A small image denoising model, trained from scratch.
Model: arch unet, norm groupnorm, activation relu.
Training: muon at rate 0.027, 8900 steps, batches of 256.
Data: trained on Sentinel-2 satellite tiles (TerraMesh), 72500 training examples, 31.4 epochs.
Rows from block 10, named by matrix and row number. Rows with one number belong to one channel. Each number is 128 + 32 x the weight over its row's rms, rounded and kept within 0 to 255. All counts start at 0. Numbers have three digits each. After the name is the row's rms in percent of the matrix's.
# convs0: first 3x3 conv (model.decb.0.0.convs.0.weight, 96x192x3x3), inputs 0-9, a 3x3 kernel for each
# convs1: second 3x3 conv (model.decb.0.0.convs.1.weight, 96x96x3x3, transposed), outputs 0-9, a 3x3 kernel for each
convs0.0 117:098127126121137137139131122137129127144138144156144149128119122129125137123120137128145170116125139116122139156163136148154123118126109128121131130118122143139134126151129160188160148171118128143138130143141125133122128130147121118128127125121138120113148120122145134136
convs0.1 086:123145161145151160133108105147152134128133139135133134129127122133140130145153134162158140140126125120130126133124122126134131117128142132146145136146156123132147134134142109093128104103141152157156143142149153154160133154145139146133149144131128118115133147146116140136
convs0.3 093:129123105131111109121104120130120090129138118130146141158161156151141132167139119121129133117130125114134151143158149134141149129131137114123126121134132125134131132135157110110128113122121116116111107101090101087082137119122123122123129132140137153144124136117147159128
convs0.4 110:106096083090057064099067102131146167115144157111130145113114116136140135157168153153149125129130124096106109117120122116118126120121128124135126105131136100119132140138145129129140129129138096105110103106107107110112158152141136135136134144164114109127134131138161156152
convs0.5 105:162164134151155119113124120117121120111126126103117126131121120140127127128116124145137143135126124127115119128127109151136108150139116157151164161159161185182176125132119128129127118124118147153147152165155147159148124127121132148138119131121128139139121138151115120146
convs0.6 103:117121131104118140110124145113120115114115110123128125137128135141121125148130137127121103128134107102112108109114114119136145109128141113124134110125123127132136103121104126157130112135114162166149207226180198214171131115131127115128125124135107106136122103138152145174
convs0.7 090:100112142141134142140136124103119118121126134105099117143136148145132123132118111137124124142134140128123131112133162099123143103109121146142142161157135147153126126145164156164172145132134123117136130121134141134139158138124134128117105111113114130143146139127140132119
convs0.8 092:141155139128151132112114094100123148114137142127150126116115100115128121100113134137141129125124115126112117159157129160150124159146135113116116134142134137130136140121130139105125124102130110105110109111116110109121131104112121126118126125119139167110126155112101112121
convs0.9 105:115134141154184158153159113101141148125150144136156134146151146136140142083097111121134136127144134138148125103118113104124121094103085138122111121116102099110118147163149158166149131157155125111112139122115130134133110137162125136142149142123144141124153138125143118115
convs0.10 094:144164155143149138122121136126125139132125127118114124130113114135120114151153137117123121128139127112124133120148159127154161123131137133137132131153138125130114126127131126117121147146145139139142132132132127124127129153174110130137122125132131115122118101106151163174
convs0.11 095:104123130094122157133154171123130094149153093138134092114155150116153147118140147107127130132133125143128122125129132123144146114137133098108109105103089106099075126128112142145110127142108129122123142127122130123118132128138134132143146133137123129127152139131143107111
convs0.12 095:110119135110125126129138134135116128130107117130108117129114086118132120114147136140144142129123106151140124123135149130142152141135146132100109127091097128111097126140140116119120125111108121104111120092090114088081117104121134112133132117132148118106142126136112103130
convs0.13 100:135140155136140135141133092149153148142119121159125109146131118140115098129111100129144137123131120135117116128153158135155153154155141102112115109112114121123121125134111142163142136158134104117109110123113117128119121117114113115110110100099162139145156130121152129114
convs0.14 090:107104168119119164138142153145106128133109117127114133140121097130117101140135113152111105126100094121099111118129140130132157127120140136148144135153146149144138143108111123086097096069080123106110113103106113121126136124118150117103157114113123136120107120122105108127
convs0.15 101:121135151119121127113122135136121130135125129119129136118119135136120125143130128132106098154133127137147162147130139150130141165147152134124128122115123118115122127140152124141139126139132123117122124116116142134126122103138120107144112119157133119157133114127136106086
convs0.16 093:137145133144145134135122107101106149088094142101103120130133125114117108117114106122134157117132146112123133131113117097099130101111153127116132142143151144147135096101122073056115107107137127134139112113129119116138117110124119120130103107132130110110124118112105098087
convs0.17 090:126099104095092105080099131123101103122116115108135130126125115119131136148152155122132148124137157117126151160138159152134174128108159111130133118128128122115115105128139110142141115151157122125132121122124147141133103097118116123148117124152142131127152127125169136142
convs0.18 111:108099092090095096098115122122111105115117122124123138084108131087126142117146152141120140131109128141136151096101114095080094099089102140128116145155142119136137096111116087107098074094087101103107107113116104102103131119125146131119166144138105117119096113129120138159
convs0.19 119:186184187177184184181184177088083093103096102103098102128139137125138143128133138061069073067073073079069066083083077075076074061061065033030042017012027034027045096085087089077078094076077186184176189186180184181175087095095095087093091088088091091099091092100098101106
convs0.20 094:109093108110103114141141141109117095084109109124133148105121120105133146129156174138136126118138143111112117124117119107107110100092093153168164155165164162160165101094111105112126122117117123122128124119126130128130126131122111124122145148142067102115094137164164190226
convs0.21 086:106121131108116131138143163081090119091096122096104127124113106138136134146144137112129139102113137107114138131132125123122104124126103153164163150161170124132159085098123089098110123115157138128109126107088115093095126140138109123118137156147141120092127122109113107101
convs0.22 091:142131156129119133128123136126111114096105092101116097120137120129139115117124113132123134101106140115126138144121121136107121127123123119122132119115135127126140137149116138152128119120097135133123158145136152132127120124142104109122128125117109118120118131100133132137
convs0.23 090:129108088123101088137128120133126135116112107143125109132140151135140150099117136117093121099078098098090116129112125137129135138142156152138112145123113133133137130127143109076105122096127136138139142143135142143141105105145112110138132114131127121150116115128112103138
convs0.24 101:087086084120114108112103102132157170122142133132148131134113107143131110156151133138136144134143144137146131144135147148141142136131124120103118115089118106083118115136148120169166130178179113125121104118116113135133122110124126122125124132137136153134135142124141129146
convs0.25 091:155155122109115094074090094148168159150152150125123141105122113142144119151145126142132117132127126139138142131127141143140156153174186105094091105094072120123098140130137146153145170167155142142140144142140129126123118121128130132138152151145086108116141136135159165163
convs0.26 092:142135136165168133151153104099134110122156140112132136136135122136139131140147150124125148138149160127142148138165167122146142132146133117118105113117106130130116147139135141128134154136143137136136135140145135140147149154128142150137139133128125127099136141112153155132
convs0.27 120:127140144133150149107115112137126130148118125149120113147167146100127134041103141127142136104123143123135168126132137095098106062061075153158153146148134144136127130127141145139142150148141128127129127128127125127122161144133126118118099099126151153167114117130087084094
convs0.28 087:109132119134141124137124116128137131147142144146138131156143148145136146126142134121132113150155141137140133140129110133135121130127115144152142146158158133127121166157154155133136125131121120120124113112120114117126120125115157158134148155133148125130143131125125125107
convs0.29 095:129120103161128085154133108112107108159154150160152139124122108136149143129144135118145150130147132146162129133129120131129128137135150132128124149134111142143128142147146126144161156159156136141147136148155124137143121129137119126136137142140106114115099125143107116119
convs0.30 090:165166142150128094138113101117131153129154152142162153112125119130142119129130129121143153108146142130152147139138135125132124126119122117111110109100084126110108157168159157177166148178180118107119111105127116120138133140129145165160117142142105108108135164141133147127
convs0.32 108:147139148115114133105114136134137109124142127110138125097088096122145150125163164145140122142156126137157131101120115097087094093076090109105121094106112098111115126125124132124130136134129127129129127125123128125118123120119124133138128148156084101104089118143107127156
convs0.33 090:163159118148146130131120125111111110132143136121156139147155130135129130160143146130141123150145129126140137131139136130133122112130117116118097131132119132125127114125138118135144132153172125128128143133126153134128123115116145140127114134133142163128147147120144136122
convs0.34 120:089120125138175144155154104114114116117115135149146159142140138146128130111100113125136169111118160082110142110098078076074078057079099121113092120127103101110101124121123135122123127128128121119126119117123128124126136121110139128127139128125126119079134135111150125109
convs0.35 109:146137120151163138156163150129116120115107130134135142118124114115118111120116117136129135139130141129133138126127135126129141123141152143124130142119128156140132063086060128142134145151139105101110120110119133122119132126121140130128153145142120134139110124128112117115
convs0.36 090:128116116101112127087090099140132145154153151157165145133125118139128122157148136139137128144144129129135132145145127151145125143142118123129125120113109123109108141151156141139139138118116133128129129124123140139133124136151134139144131125126139125131127112134144138160
convs0.37 109:156138098134110097122116110136149148131138130154140139130124123138146144128142160148140140118114119126124137146138122148139119151144127158191186177227205175199183094063064067051043052017038129144136147177158140162147100103113114102097129120122131132129130120133134124151
convs0.38 104:124119111116115114114114130127129148136135126115115125142120105150139124142138131124136133147140109143134108090086091091097100094095104125114104132120115120108114146142139130122127122119124125128123121121117118114107142135137124119130127124134140152126122136130104109130
convs0.39 100:137160173132149163127121140129148165119131149118123131136117086158133112164130112172184162141144137116103105068051102056057098068082107110117099109119105113119108154133122157136126132128127141132134140140140140138139129132140137134133154134122083120121129152136149164153
convs0.40 096:105149156127171189130159167139113118141139144147143151135141118104134146079121145132139118132132121152133108115134127100138132080114116116116124123125141134124132153138136139127124130130136130139145131138143123130141129121119135140140146140134155188142128141134109068095
convs0.41 105:081097124116128140133125126130119118130128128140118123159143129141131124131119133128122125107094102132116123124092102113087094124122112113108113119120123128136135120121124121112128106113139122119118121118126107111130119093116133089110168126127122116104120126119136131128
convs0.43 094:138134132102114120091112126122126156127143168123131141144127109120118126118119152126138137142146128132122117108121120118135125109113123120125125122131136131122126151161177129126130125134134121117126108102117103098117134123138136152124120127125153136109142135124106097135
convs0.44 107:127120090136115066144124099129114124135132130158156146158144103163128093142117113150162186108132140093117152158134132162148145170162160115114119120125114121132122145131125155154139168155144139128122132129124133131122130141129116133125143139132125135119140124091150122103
convs0.45 092:112120129085090127077096149126130138114110116134116128101126131124133123128141133107123113128131130129122117125106113124097120133125143142143137132142132137152130130145167114127142135136128134128121148134120148137119093099130128127148138134127105109116130134115120106090
convs0.46 087:101106140088099130127133159168126115144110120134118129155152141147144133175143105147147130153133127144128128119123141127117130134144145140138148133136152123118140139140140149128136136129128112115120130124132122115120167163123133129111137134129155137130138145118164195156
convs0.47 088:122106137129120131148134140133139119130100113126111131110119182119122152146120132127112148117102142130116138137111133119124140121145169098100120110112104123124107157150116138142114105129119111118120110112106113112107153146134130128134124131152094110162121131160104110122
convs0.48 088:132099086125107103123132144110098094148141117136135107116108115104121118119124125089094099131129126127144123159149142155153155135123138132121113126115111103112130135121120125119114126141114112112131103106122107106113120139148140140132111132114136109090122120116137138124
convs0.49 088:132149156128143149127128132153128123146125125129126129136151131139145135130145137136129141130118122118105112130148138136144125118131119131116107121112106134129109119106114126101103122113128136137130151152142151156144148147137143153137144144131124138153145157151117121130
convs0.50 092:158156141143126114151139148127135119125144112118140124119128126110133131126136142111110122124118112136123104147186169156190171136173160103093107110097103116105104117114122124116120144125113127133128130142140123134136109104107091093101100109111152131135111110122122128144
convs0.51 087:110126132114124125116128134130108103125118124129132145121165160099140138097124117131120094108125106110134126149138132158133113154134129138119129123101108114093085142139155113143148112137119146148142134145139128133128129121120131120115141127114119137145123112127104088099
convs0.52 099:102059069090060079103110129115130137108120129109111124111093123131111119182167157139117102140130125142125133140129136135109127129106110124115119147123124127120126128121099142139122139131120121114107113107108116113112131148149130130150136132145088084098104104113116149160
convs0.53 096:119119136067093149084124184094093125118111108147142116128121080150141104123121114108126134116122109136120084159153117135131120117113124122119120123116123124111118138111078151134095140131104121121120108119131111121141122103115142123107145127119108099068124122113125133151
convs0.55 106:154135128150130122141125131111112135117104127129120125136125103151134108150143095133141128141138128133124108131113119127095106115097115115109103113120117106119108123129146116129152138134141130136143126130139131138141143132119138122118130116123109097092126131127131148143
convs0.56 108:113115122096111124107116119130110121113091109129118121100146151089121146100122145089090108104097113150133140097102116103095112126110122111104104112111116111112116126122119131103126112112124140132127141124124117115122105117131117128147115118141111135132108121132109098126
convs0.57 089:117117115122134114121110100140146128115116122106109115128129163144146150168145127148160172145130147155130138102122133120153157117147144124123128133144131138144128150170138159167151126113124120113108119100096135122117148147150143138154139122141116110140133129140114130140
convs0.58 109:143139123143126103134124106132118107126131123113124111127126123126128112116118109133129133123109118135118119118130140123135136127132117129124144103087110117098113082090090109120115096104100153152147159154154147146154132131123133120102117111098127139138130131129120116114
convs0.59 111:134122118134129130116109121083099121104115142113114154168131120155146119143131120141142155126129141118094101118128116105100112103108133130140144125120130133130130109115138121126134143134121128131142143153165151167156150148137138139130166155136138136110128137132105107126
convs0.60 119:144120115131093085131113124123118109129129119125139135105124116139144131144162174136128123142113106134122114126122129128115113146134118119117113118113112120112105110120127125130133127140145139133135133134130133134134111104109124118127138139149098128140122135138111109123
convs0.61 097:096116135105141145127142128093123166098131140103114115110095097109106110128127116137140121121130117134133116105061076101074100101101111145126127153157154159163153116129101112125093114107081122131131125134136124134135122103096130110113151130121143132131127123123132140137
convs0.62 096:044019030058045072075082121114127132113124132122122135131109080155148127132137130135126116108121104105117102091064078099084094109115116126108099136124112152160134118133152130134146130125118126120125129127130136137133105105101125130122122120120112099107156143136155153145
convs0.63 092:129129144100094123105106109072145138083135153117119136113110120125127132121145163154161130127149130106117114175146145166138134153120115094104113104094090131122115144133117145165144110122126133133128150148129144146131130147162124130127122127118103083074121115120120125144
convs0.64 093:126129141127132147133139149135139145139135113136118118147126144124119132122118128125119081128133110114120135123131136137142135146162150122119098128137113100110100136106122119093123118096134140128120123110109133120123133120126118089105121095116150115117125116111143135109
convs0.65 087:129136123100130121141159141132146130142140128162137119158135150136123151135123137115129120130129119152143129111133130142161155140162165125130136114118117132131124152128116162143129159142110114113115121113118102093099113160153119137140129136145138105142117099150121123164
convs0.66 088:150173162161164157146127108162143117175148118146140126119147157139151140139129116164125121163135139158127140137155145122146144130154156141125109137133118145148127115099122138117114158135121124123138121125138113121125146120107157138129149131133105099161147131150140091075
convs0.67 096:143144144162152134181163133131127124114114136114126135153133122153122123167138152132108099160128121163149130142146125166182138148173156122112102124120103129131126136135105146161136139158167139143137131143144132145151137121100148130105132130110135124126130119119134118114
convs0.69 093:159180148132131105089085098164148120162153124137146134116154152124144144124115120123139097156177120133161121152146131144140143124140157115120128119121133130130134117137141146166143132137109126131128115125125122124125138156146144169147129148131130154159120134125115105093
convs0.70 090:170143143167140134140123113116127152134142154140153163153135134148134149142140173126132148122123135141128142140118109131117103132123099110098112115101115126117121098110118123134145116138168134136138137142139131125125158154131146153142153155144160181146121135122127144129
convs0.71 099:105119151114122146103114133119111113138142123126127112135136141131141146128141129128129135124112128127122130112119127111123130112115118150169154161184169155172162121126113169199156152175140141130111144145114126122109123131141115121143129138147155140144142135133130120117
convs0.72 110:131136162152177176153143121141134137137123124146142154131136162096121149082108139129131147107105121112119141141133112140134108130131124121112102130134125118126119088094108126149138136154150113117128113123127115129128119144149123134139125141146141144149127129126124115106
convs0.73 088:133137131110114104090085102165150122133140121131143125108118142106121140105121150112105109124129107142150119139131128154151141132144167118124120126146135121147127126141121124141129113115117118118111133138125136144130109106102105115105117134131112113141102097128126111119
convs0.74 092:117111122099126160103143160133137160131111125126116128162133106126115105136127155151140106155138116154143124149132127118110134126119136152151131134153137130147139154155142125101112126099105099099120092097115110110122145155169148139135125133135157118110130100086134116100
convs0.75 092:142129107117129137125142161117162149124154146120129123109096144112128166130150168137121118122121128133130118128116131130122135137129132150143126149146118121113106108113134101121149121127145123105102131116101140128122124122131133121127148152141118072121121107149125134168
convs0.76 085:112114114127117103146142136133121135152162164144147148131120122115119137111141159130140149135144128144145131128138152153149149136130140126106111125097078134122117131113102112139134117130125117107113107109117128136134098108127106124118141142121145157130133141140105121136
convs1.0 099:139163149191007118191056115127158127161134126111142140095076135082220095093116086128134131144192077162122131108128121142214167124170107118116104112137108081134118152113122131083089137164121144118136080092088095113106132105139140184142129102129105146111096111106068057113
convs1.1 114:115143133162054163141128155134152102125133107152106077120148091144237109127149096154156108123149101115152167153126117152080107119125163112107156193084200125066160117059142105098123124158130140101136142114106167129118140193178158082209112102117154144115100000165119141138
convs1.3 106:142144147147125145136065162106106152139255092127117121099115108134145125093188140144126118152141158106160071134091118158188166130144124126070167135033116102116141159120158145193114136122105113183159116145132150146097104145136132124174129135135130104145124144150121196106
convs1.4 099:104101094138140094144123118135128122071137100140150098141138098097169114127150132122090156195105144151079103128231142114210161125120115092102140165135108124107122114047117174104050127089109145097118092155103132104143135137127103097144136070104084113113151067145127131089
convs1.5 106:135116111094090121120155144132145114116162139134142121109105130148227130154157156169115133178000104162091097136071157066036107174143132149056142143090138122092144118118133142119133146196132130176095141140125117171114124184142151172200121146138157093129136112145122169130
convs1.6 083:165128115147087154110092122144107137156021086178123099115157135068126106033114117107141153084184176090195160120179157170251194112168126124110129138134149095138117131085125127147100137101133106139128116097084116091088116092146075023096146072129146148117106113124120104113
convs1.7 109:115159105121128107113116120137149105131145140110124115109071138129168145122189107142131130117156164159122129115145126186165093167203131098092128213097073078082092123151104104124124132091148132132107076100121096112091138092146109090092130165121112161137126127135119123102
convs1.8 107:102104099139093065126158131098139130139163143082136140178151157122198139134106115098078134114170072087154097085051102105083104135147137170146135114035119111110124117074108130071132162124188139146123139242114161110124108131150094082139073063121132178091114137089130109097
convs1.9 097:159087195136183106147156134109137133176115132142131131124074131116080077123163130135144152151136120113160110128138114101097088066092129133103136190109083125120137099141078099192134118126140163152074122166111146145111136112100091103047108094108147111197186108151120167080
convs1.10 111:089163092124086084155130148187138124160189151148170119113123135146218088131092094100121118158112101095095135105188140071109098132115099092124108107152118119069136118013106122133127155174184126131167144170137114133106132131164118165143112119142154172107071121123122158136
convs1.11 085:114076127044020108093096119132140115165117193119104079139206189143141129117130168144113154147145218119148139108113149187114205147183183112129100111096155120137160157141160142118149185185134166184124138181197104148155074081089158076124177121156133143114134075118146119128
convs1.12 115:147124125094094095107107149140160158148146176116171112096108153118191097164159118129110156166109096140122127117117106193112132162140146107106115182098160091136106159124149077150177164134133140148123109116125107140171131177151139231127149129143121130111138136057124119102
convs1.13 064:135102114066133132105089178057150161154222124104189110145114112156133113125105129068071088105165124078083081123052128149031077150129174187144153148133156136153148148172146149217189091140117130126102096124085095081082172207179181179213160157169153117094113133123135135110
convs1.14 106:181146143145154130117130111131108139164199233138173137134153113162234174141122164153121192093164161111180138105103120057108098146154130086127141061052147173124123154132138133185112145163176155129145150144170125118145154144139158145168125136172116084188131079155130101111
convs1.15 120:123094118157138218169156135141156150158151129122114164135159092186206139176155113145174151185200140157158170105154122070088151099090130119093133103000116088067140176110090113156090126106135113124130187114046129121111111148114187076110151103124141085131134134147141091125
convs1.16 106:177135155229164153147157165136134146139214153080124107171115138139160132136134126102135131178122117133119148106113102135143095129115141170121131148069058132106149196156170181209234147180143174130120102166060166137130162121128117198130146162144127153128155214174142165148
convs1.17 101:146128096127191150155146158118091135125203190140196125147134119202114075133136098128124164171126101166183155173162161085092101095121120093136134092137115147139145144127138170078087145144083110143135136117117093148116171142170165192138132177161137115115115151143086116110
convs1.18 091:133198122140144184144146138122112087104132123121108149125114175154166123068117111162154143150184183146179118107104149095110121154103091139122114180183136135104147110142126184115114154172127152151142143167188118101157114065066166191132145185131107084115152115107161118115
convs1.19 012:140168150110093140109141091097106164157129174159162145109126167136162105134160167144097124112139099176078119157175134140088183157144139079131100191130168130137116118091113183159155137133161111135093125094113145136190106138128138122118114147156137137096147117111125105116
convs1.20 104:122184128147140122096136164128133151115187142147170131148159100168133111136143103121116125124139081082083085086057128096076142129108084110051096105085110114149107146175162156189160154168122138140133104105187119149194110099105100105098140104103154189145177122099161106161
convs1.21 094:142106160179171143127144155086165130087171207135164153139194113144132109177134111142146114136170125125146136126094137062053061121051091122084114134068093136155144213158133189195151164160139096076062107137151137098127112202133119000052140163136113092127117174100101140133
convs1.22 088:135115064091201157116140142146159166146031094158146121128140096086098085107136124164150112116200105093100085103122162129043137161149148113139114120123144140122126113137114107071176155114132131125118156239111141130126131158136156210154123152123163171129123065080117136153
convs1.23 103:131134145131157123140102102149192140158104136093135119103151149103226155096104108136174130091102167122113092158116119081118107137129089129119116080202057120127109127172136167181160158092121103132120090070093076028100133100136143126110146097128126114118105149163118145139
convs1.24 100:136133149135117114109097135100153127087123142114169125160078146143101091101103103119105142104094139091122124150129144133084097132151112105133138128064110082095098141142140090029100114124143139149096185190108163170133145135133187225159133154098073148128102105146105061103
convs1.25 112:122137115099111152134210144133155125129178072152171133130158098127185140130240117164127103164121113147094089094102063072119066106070083176151150136083149133144152133135118134143115102117112097107077088063057128120150119112095094080103140127120114108113146194122125168131
convs1.26 112:136120092117168179159117115131154124124163088163124168113123087174075133205135130155187130122159138154145121137138137103098128073087096158127115109098117142206141127106113156109127129122122124108126119078100128129128125128125127042100163092141151126124138158099104090155
convs1.27 123:169140187123128137139103150083019106138101154107093110100128171143143092125116111104143121176148108129145124161143143076140124109102110145161122080079090122115116103085112161116133144159155136153134152122130113124097134117134132128128120099147124169126118108107108140134
convs1.28 101:124160126108090150112105111140134103155170111097104129103079067075163118120096126117150131115154108146078142154088140123078104144047109154114126154169104071099129093139119100193141119135129115171157084128150111105135106120097114113129131182112116127130145239153143172142
convs1.29 109:080047117149167117116120147126123117105115102124113134133124098136151106129098122112165120196105129143109111094109109129131139113074114118191158139181120110095134172091084092116139069103130110146132112120131106113109104130113071076085090131099141226144140119146162092118
convs1.30 082:132141169129115154067118188140117092160124140150134174105128137133169124151134125160163110154123080091095105140125115118024101124093158137157138108108100107102097095104088107103067093080110146113107170148150126090129149108117099104105124135120110109127142091170112108132
convs1.32 111:093131107119142121113202129113072119095233112126120162141208130153168103133089138164153127136185115148161145141167112138165132111127131148120119074101107114099135096115127144082166147164099103151101097149145126071140163103134120110139158147124079118138093115130151096114
convs1.33 115:085095187087087120097093128089092100145127091119128158124156135092132124100130088145148119120241103139133090123176127138096124098133129141135114099111113116100136147172125123105145172129096118107112134104093168147131111060083081110132133119132141125136191157117117165146
convs1.34 132:133091156117156116150108140123077142130127137164127079149131136092122135123115161135124069090143075110066138153121128124075123111127117113104110087102100125147127158129146137159151121174136133087146148162164151186124130106077139058115079108132141084136144116101115128162
convs1.35 108:094124137131065136147167140156101116135142187129134136140163139132255096102117122139185136206145113120188127101121121114145083070101110116087117083103102133160119154126134188220121154171128104060084108060105153189143150208127112110131111124110117106119045048134141139138
convs1.36 110:114112126112124175114097123131112129164138102170170111103147126144175174113161154127104070094161140095135101150152127164140179170139162155110150119017117091104125133149113119152117135104124123116121123003146133119138131066092068000081146071118118082154142164173119139121
convs1.37 097:144170130131183121150160110148137133136063127113157138096109129168073126163132126098135116108255135141153107129138157107087101119092110123141094190155140097124110149208110135178144144083152142165119108224145136124111122134141169148133164141115111137145145094135104099161
convs1.38 100:122147112117151078139150115112150113134153112159120107181124115171068138152150150114163168085194218090140134136173122209237125128162092146136130137083137129152107128132140136164132114127119119114114131110123133056106113147160095115157101089131113084142158130153174239188
convs1.39 095:126145150106103125113065116156123115112125109144141142124121095164143103155076122162167122179184121160153101108098079096067083097091124128149144144183140160135146133153167128130116161139181078036091076092089081141098111085080119102119132103120122065156158076152158113131
convs1.40 089:143151128118100125166108119104113171130110121101046144120109132149147145148160105094116168101127180150170142179156144168199190120051113106082114163077140116126128143177121163176161138149106161136145159194086127133118137125097108061093131097065142125081120142151101121110
convs1.41 109:128120149167146126171153154105180133151203176126173155141111163149183118140159091133183145207162166179172139135083123140193094132165129123100105081066129104096134143136128148131160143124130143106124147000090146091139128084115089006125146079128106130097072112121091110106
convs1.43 101:110074109084057065122110098124139159103145126102129124130114129140148101123112087089131153083135140117144129130172160169213167123140109138153101108169131134131120093152121135160123133123134150104135114117123134139097130088139152061105111123133080091084145180141095125138
convs1.44 103:151143129129095121150098121105058153114059149159152117106107106089113066095076078115113125100184094116115113094080121110033126153103114134167159209201107154177174144185127152159129158158133146147136132131156161168157116103123101151099134085131122072090128170089111065102
convs1.45 117:136120136134081130116123133116151134093121202095139097135137149167210127118077144121121108079204104134174125153177147160123145131152123128120162194000147120116138154164163120189102104145140113061106096039163140150134116068083131096117121095101132087155118184141159172127
convs1.46 114:131131137114126098129097095165109099170149123135159139092122182084235102076050139089112137163118207150180153138112132125144151152185178148116151070168100123108116102103178139118184155135154092088139096159151086050097123089132108096075110116149141149138144239141146123122
convs1.47 115:123096075114151146105125133109139125114147125145108100166143165108039196116132146136183155115138133125140158143157150159239188165209154166148144115148109141124120166157095187255153157202148128121136129074105151135132109082120086092091165160163124155095132091152155157154
convs1.48 115:150089118148125127165119151171119134110209099092151111083153139112198153168054124093111134144165140124166121139073100115000141082119129124094162088086156188119153130113095106101071112070127124133149169116117128097121169155121177194168117049144149122123106104147123132141
convs1.49 123:107147118130154128166159143129167130127185166152107123132095138130072170134164150119134141116208205150120110123096123104163137124103111123095103184115156132103151130106141115106120140089143156208134182133167132127159134136129132124179145140147154130110091040118118149112
convs1.50 106:139116092105114137103138138121137110127101131140147116129095098118088070114133115079108118115074141096139095128139135131148157156166178140098119137185128176183131111094106139104115110072110147150151137131121112131118133132143136046098165130127112107111137075059115058102
convs1.51 100:108221176137146077143140102150127144122184203133149149153113176168115096150145126113133166159177134133146122125108116156162103124076125154112092086193058114111109113110105068016123099094131156128138118208171160180130089103134079150108114134105147186131155142082105106113
convs1.52 088:112143134101107116141073116104082060150135127145128055122079125044238196072124127082095116133243107149149126146113102165138075129203083131065130182145210161147147120166128202093162147133166150136114126104135100086122117125155125205173121145130106106140126119087094154095
convs1.53 094:126117127073051110111114169108172182170191160129124118128133103025127132101145133081115172126148185069115139154156130090123152150136137133176162138096134118113119100138164119156215113174120144117116136103118145131147114098072096107123102128166115128151114160132110213143
convs1.55 130:102175121101144113132162127122154160087244112153168103096164117113198115098109097119130105123192119152104105103073122123120127131151118149152102111188152107131131131129104164111106131148144107134168136153150146170136151075130135115178132106118122114112094187108097075123
convs1.56 121:119083125135120130165118098130097103154255129140085145160162111151250183136156147135144130117172112120138119152116102186238204103121180105105084095120072111098117099101136092072055126148085171144139144108166126111134138180142089108115095100134115162123100095098127103110
convs1.57 101:144142182120167139166126142141152066128163110149133119109077151171073153148114137114141147124175140160169119113075112081003078134105130118107118096140106146168116082062116068097118108124153150181179141184147084116057148200135145166255149096128116138146119129114120054108
convs1.58 091:144090143095128124143197149132158132120111136152163125135097128150137090185121094141177138184047140147122140155081106116064088136112093144123135108147123113150132147142150109156148129128130126156135176164178144170145132165134157153149175156134110097145113087131115150122
convs1.59 110:120179125147092197106183117137096164118205178125103078134160065108085109120187116149074107087097127115099120133190121143086035107097110132107131101097127108115105150107155099058138109118168120111177155137141128146171117075087089095190119184146133126103137082116142129163
convs1.60 129:166146131077159133103124152131099125214073106060137142106162125171191127125165152073120117123117085159126117154110139092180133111155146100141116167148105103115109138134139121118119130061111145157142134175165125169118095118138179136099150145114126109124062068138147078122
convs1.61 085:146160128149215100168145083107139120092144081083140084156123144167127115155132173163124072104046156139085128127111103144097120120130141140111127095081065098112102148144145148147096137163096142137113141042116161115171110111098104069096122101180146136121114124141170105121
convs1.62 091:148197107141184108157148126130198175130212128142196111134188151200140147173186114154180183157113119117110129087151099125128071163144102122138121118040121108137137151107130137177157162255195123100134161094090154135145130071140138055153125126192117173103072149089126105113
convs1.63 101:142193154132109107114020090119177150134148125117129120098095122173172151095104119127152147130167110127150129088075107064078094117166156089142125105157145159124134106056127122039158119092119180183197156150119134131145177184172132090169131134164133245133125147114117050087
convs1.64 102:118136140120032065100117106129193144143064159131131132112138158135208139134152128100159138131156130096065090188197166159221138141172144119119155134152101137174108143089127144058104141145136133150131164197140134182125119216170119135180141103157125091120110086137149119124
convs1.65 112:110110096086134174132154086113112074117081117138153118095094134093185175092131129120101110128200147125103133134127126117076149150154135137101130130030093142121152140126115078089108103157089096094112093155089097093124103154125105206138105161146126104140104061101137125096
convs1.66 100:128119171128122159149087143152174120170144146127105167134142156129163101118159169139147118194128177162158117090100119084035138098074106122141193029122082124094076121072108102093126103012117098106147116153175119150128156136125142069051097166126119170143110131179128095082
convs1.67 113:148169135134167161181219172143157149153155175097155145119111100152148179137174222143110118085215148115110096092114117121069118128133113114075107179122108130106130125116118096066131122109114121144102093152110115107108113116142096155176091139084110129115098198099120179151
convs1.69 090:129169155129156092143118114150138151154125142153125143133114105137109163136101156126141091086098054130141087138209145160165173175123133148188139142080141094102165148058091067116168096177095120170144062033063108088088099120164085031096119082110123167141149170147129152140
convs1.70 116:114121141115114126128141169104106135108145041131104129097108127083179104118120127117078083087255159104177134115107078149073127173112079100126160150047158137110134131134159048226119114035135152093121126130150142093131091170145185082140127196156129093128099123132123080104
convs1.71 086:119111109129102164105068084119087067136078119086130094105135071088247084134111087115106109121114081104090088089093164106095088068106153138195118129135122116161130127108109130029149113145123141148101143165166126170193113070106099186163144105096131148130104090094109114093
convs1.72 102:167154100120068187067134152110134122120174148138104108113124112135238059126156126113145104176115149136200119136168109123092133080110129088130111147172141124151130115056126085067138088101152098120140085101136149137150109142073080063081080106126141129089114140135136142137
convs1.73 093:112156133148099117131104151119114108138217153115126115163172098144197087131108113125149115105219099121088124170128164183171119133106129128167110111111114168115212109100106147023096113106128109118145162221103107155092112147132132142112115129051144091101134185122150141098
convs1.74 108:143170104125107166124070145117143126081255119106086140103062131150152143109127127108089112160188098183200160102077105139153134096171158109123146137163142139131134110141159192104150150149150130123119174164093144181145111143109117144116146143113154143100155146143099133133
convs1.75 105:128123132107053113070102122140152082214169082101136145126125124066119155098118141147126076170124077138148137143111139170136175113088115139180142123065129159130122091106170114109098154168122127110125098134138088132139173130085128166130139115107133106159152037127145107114
convs1.76 099:109152130127120132123125125118094097141229144109108120146146156119109153136156157118145120133213153136114123181118102141107129122119135138133152132012121116139167135148177187099126117146139112120148110177155080109145108084069125000133131111111102113134162215175118182114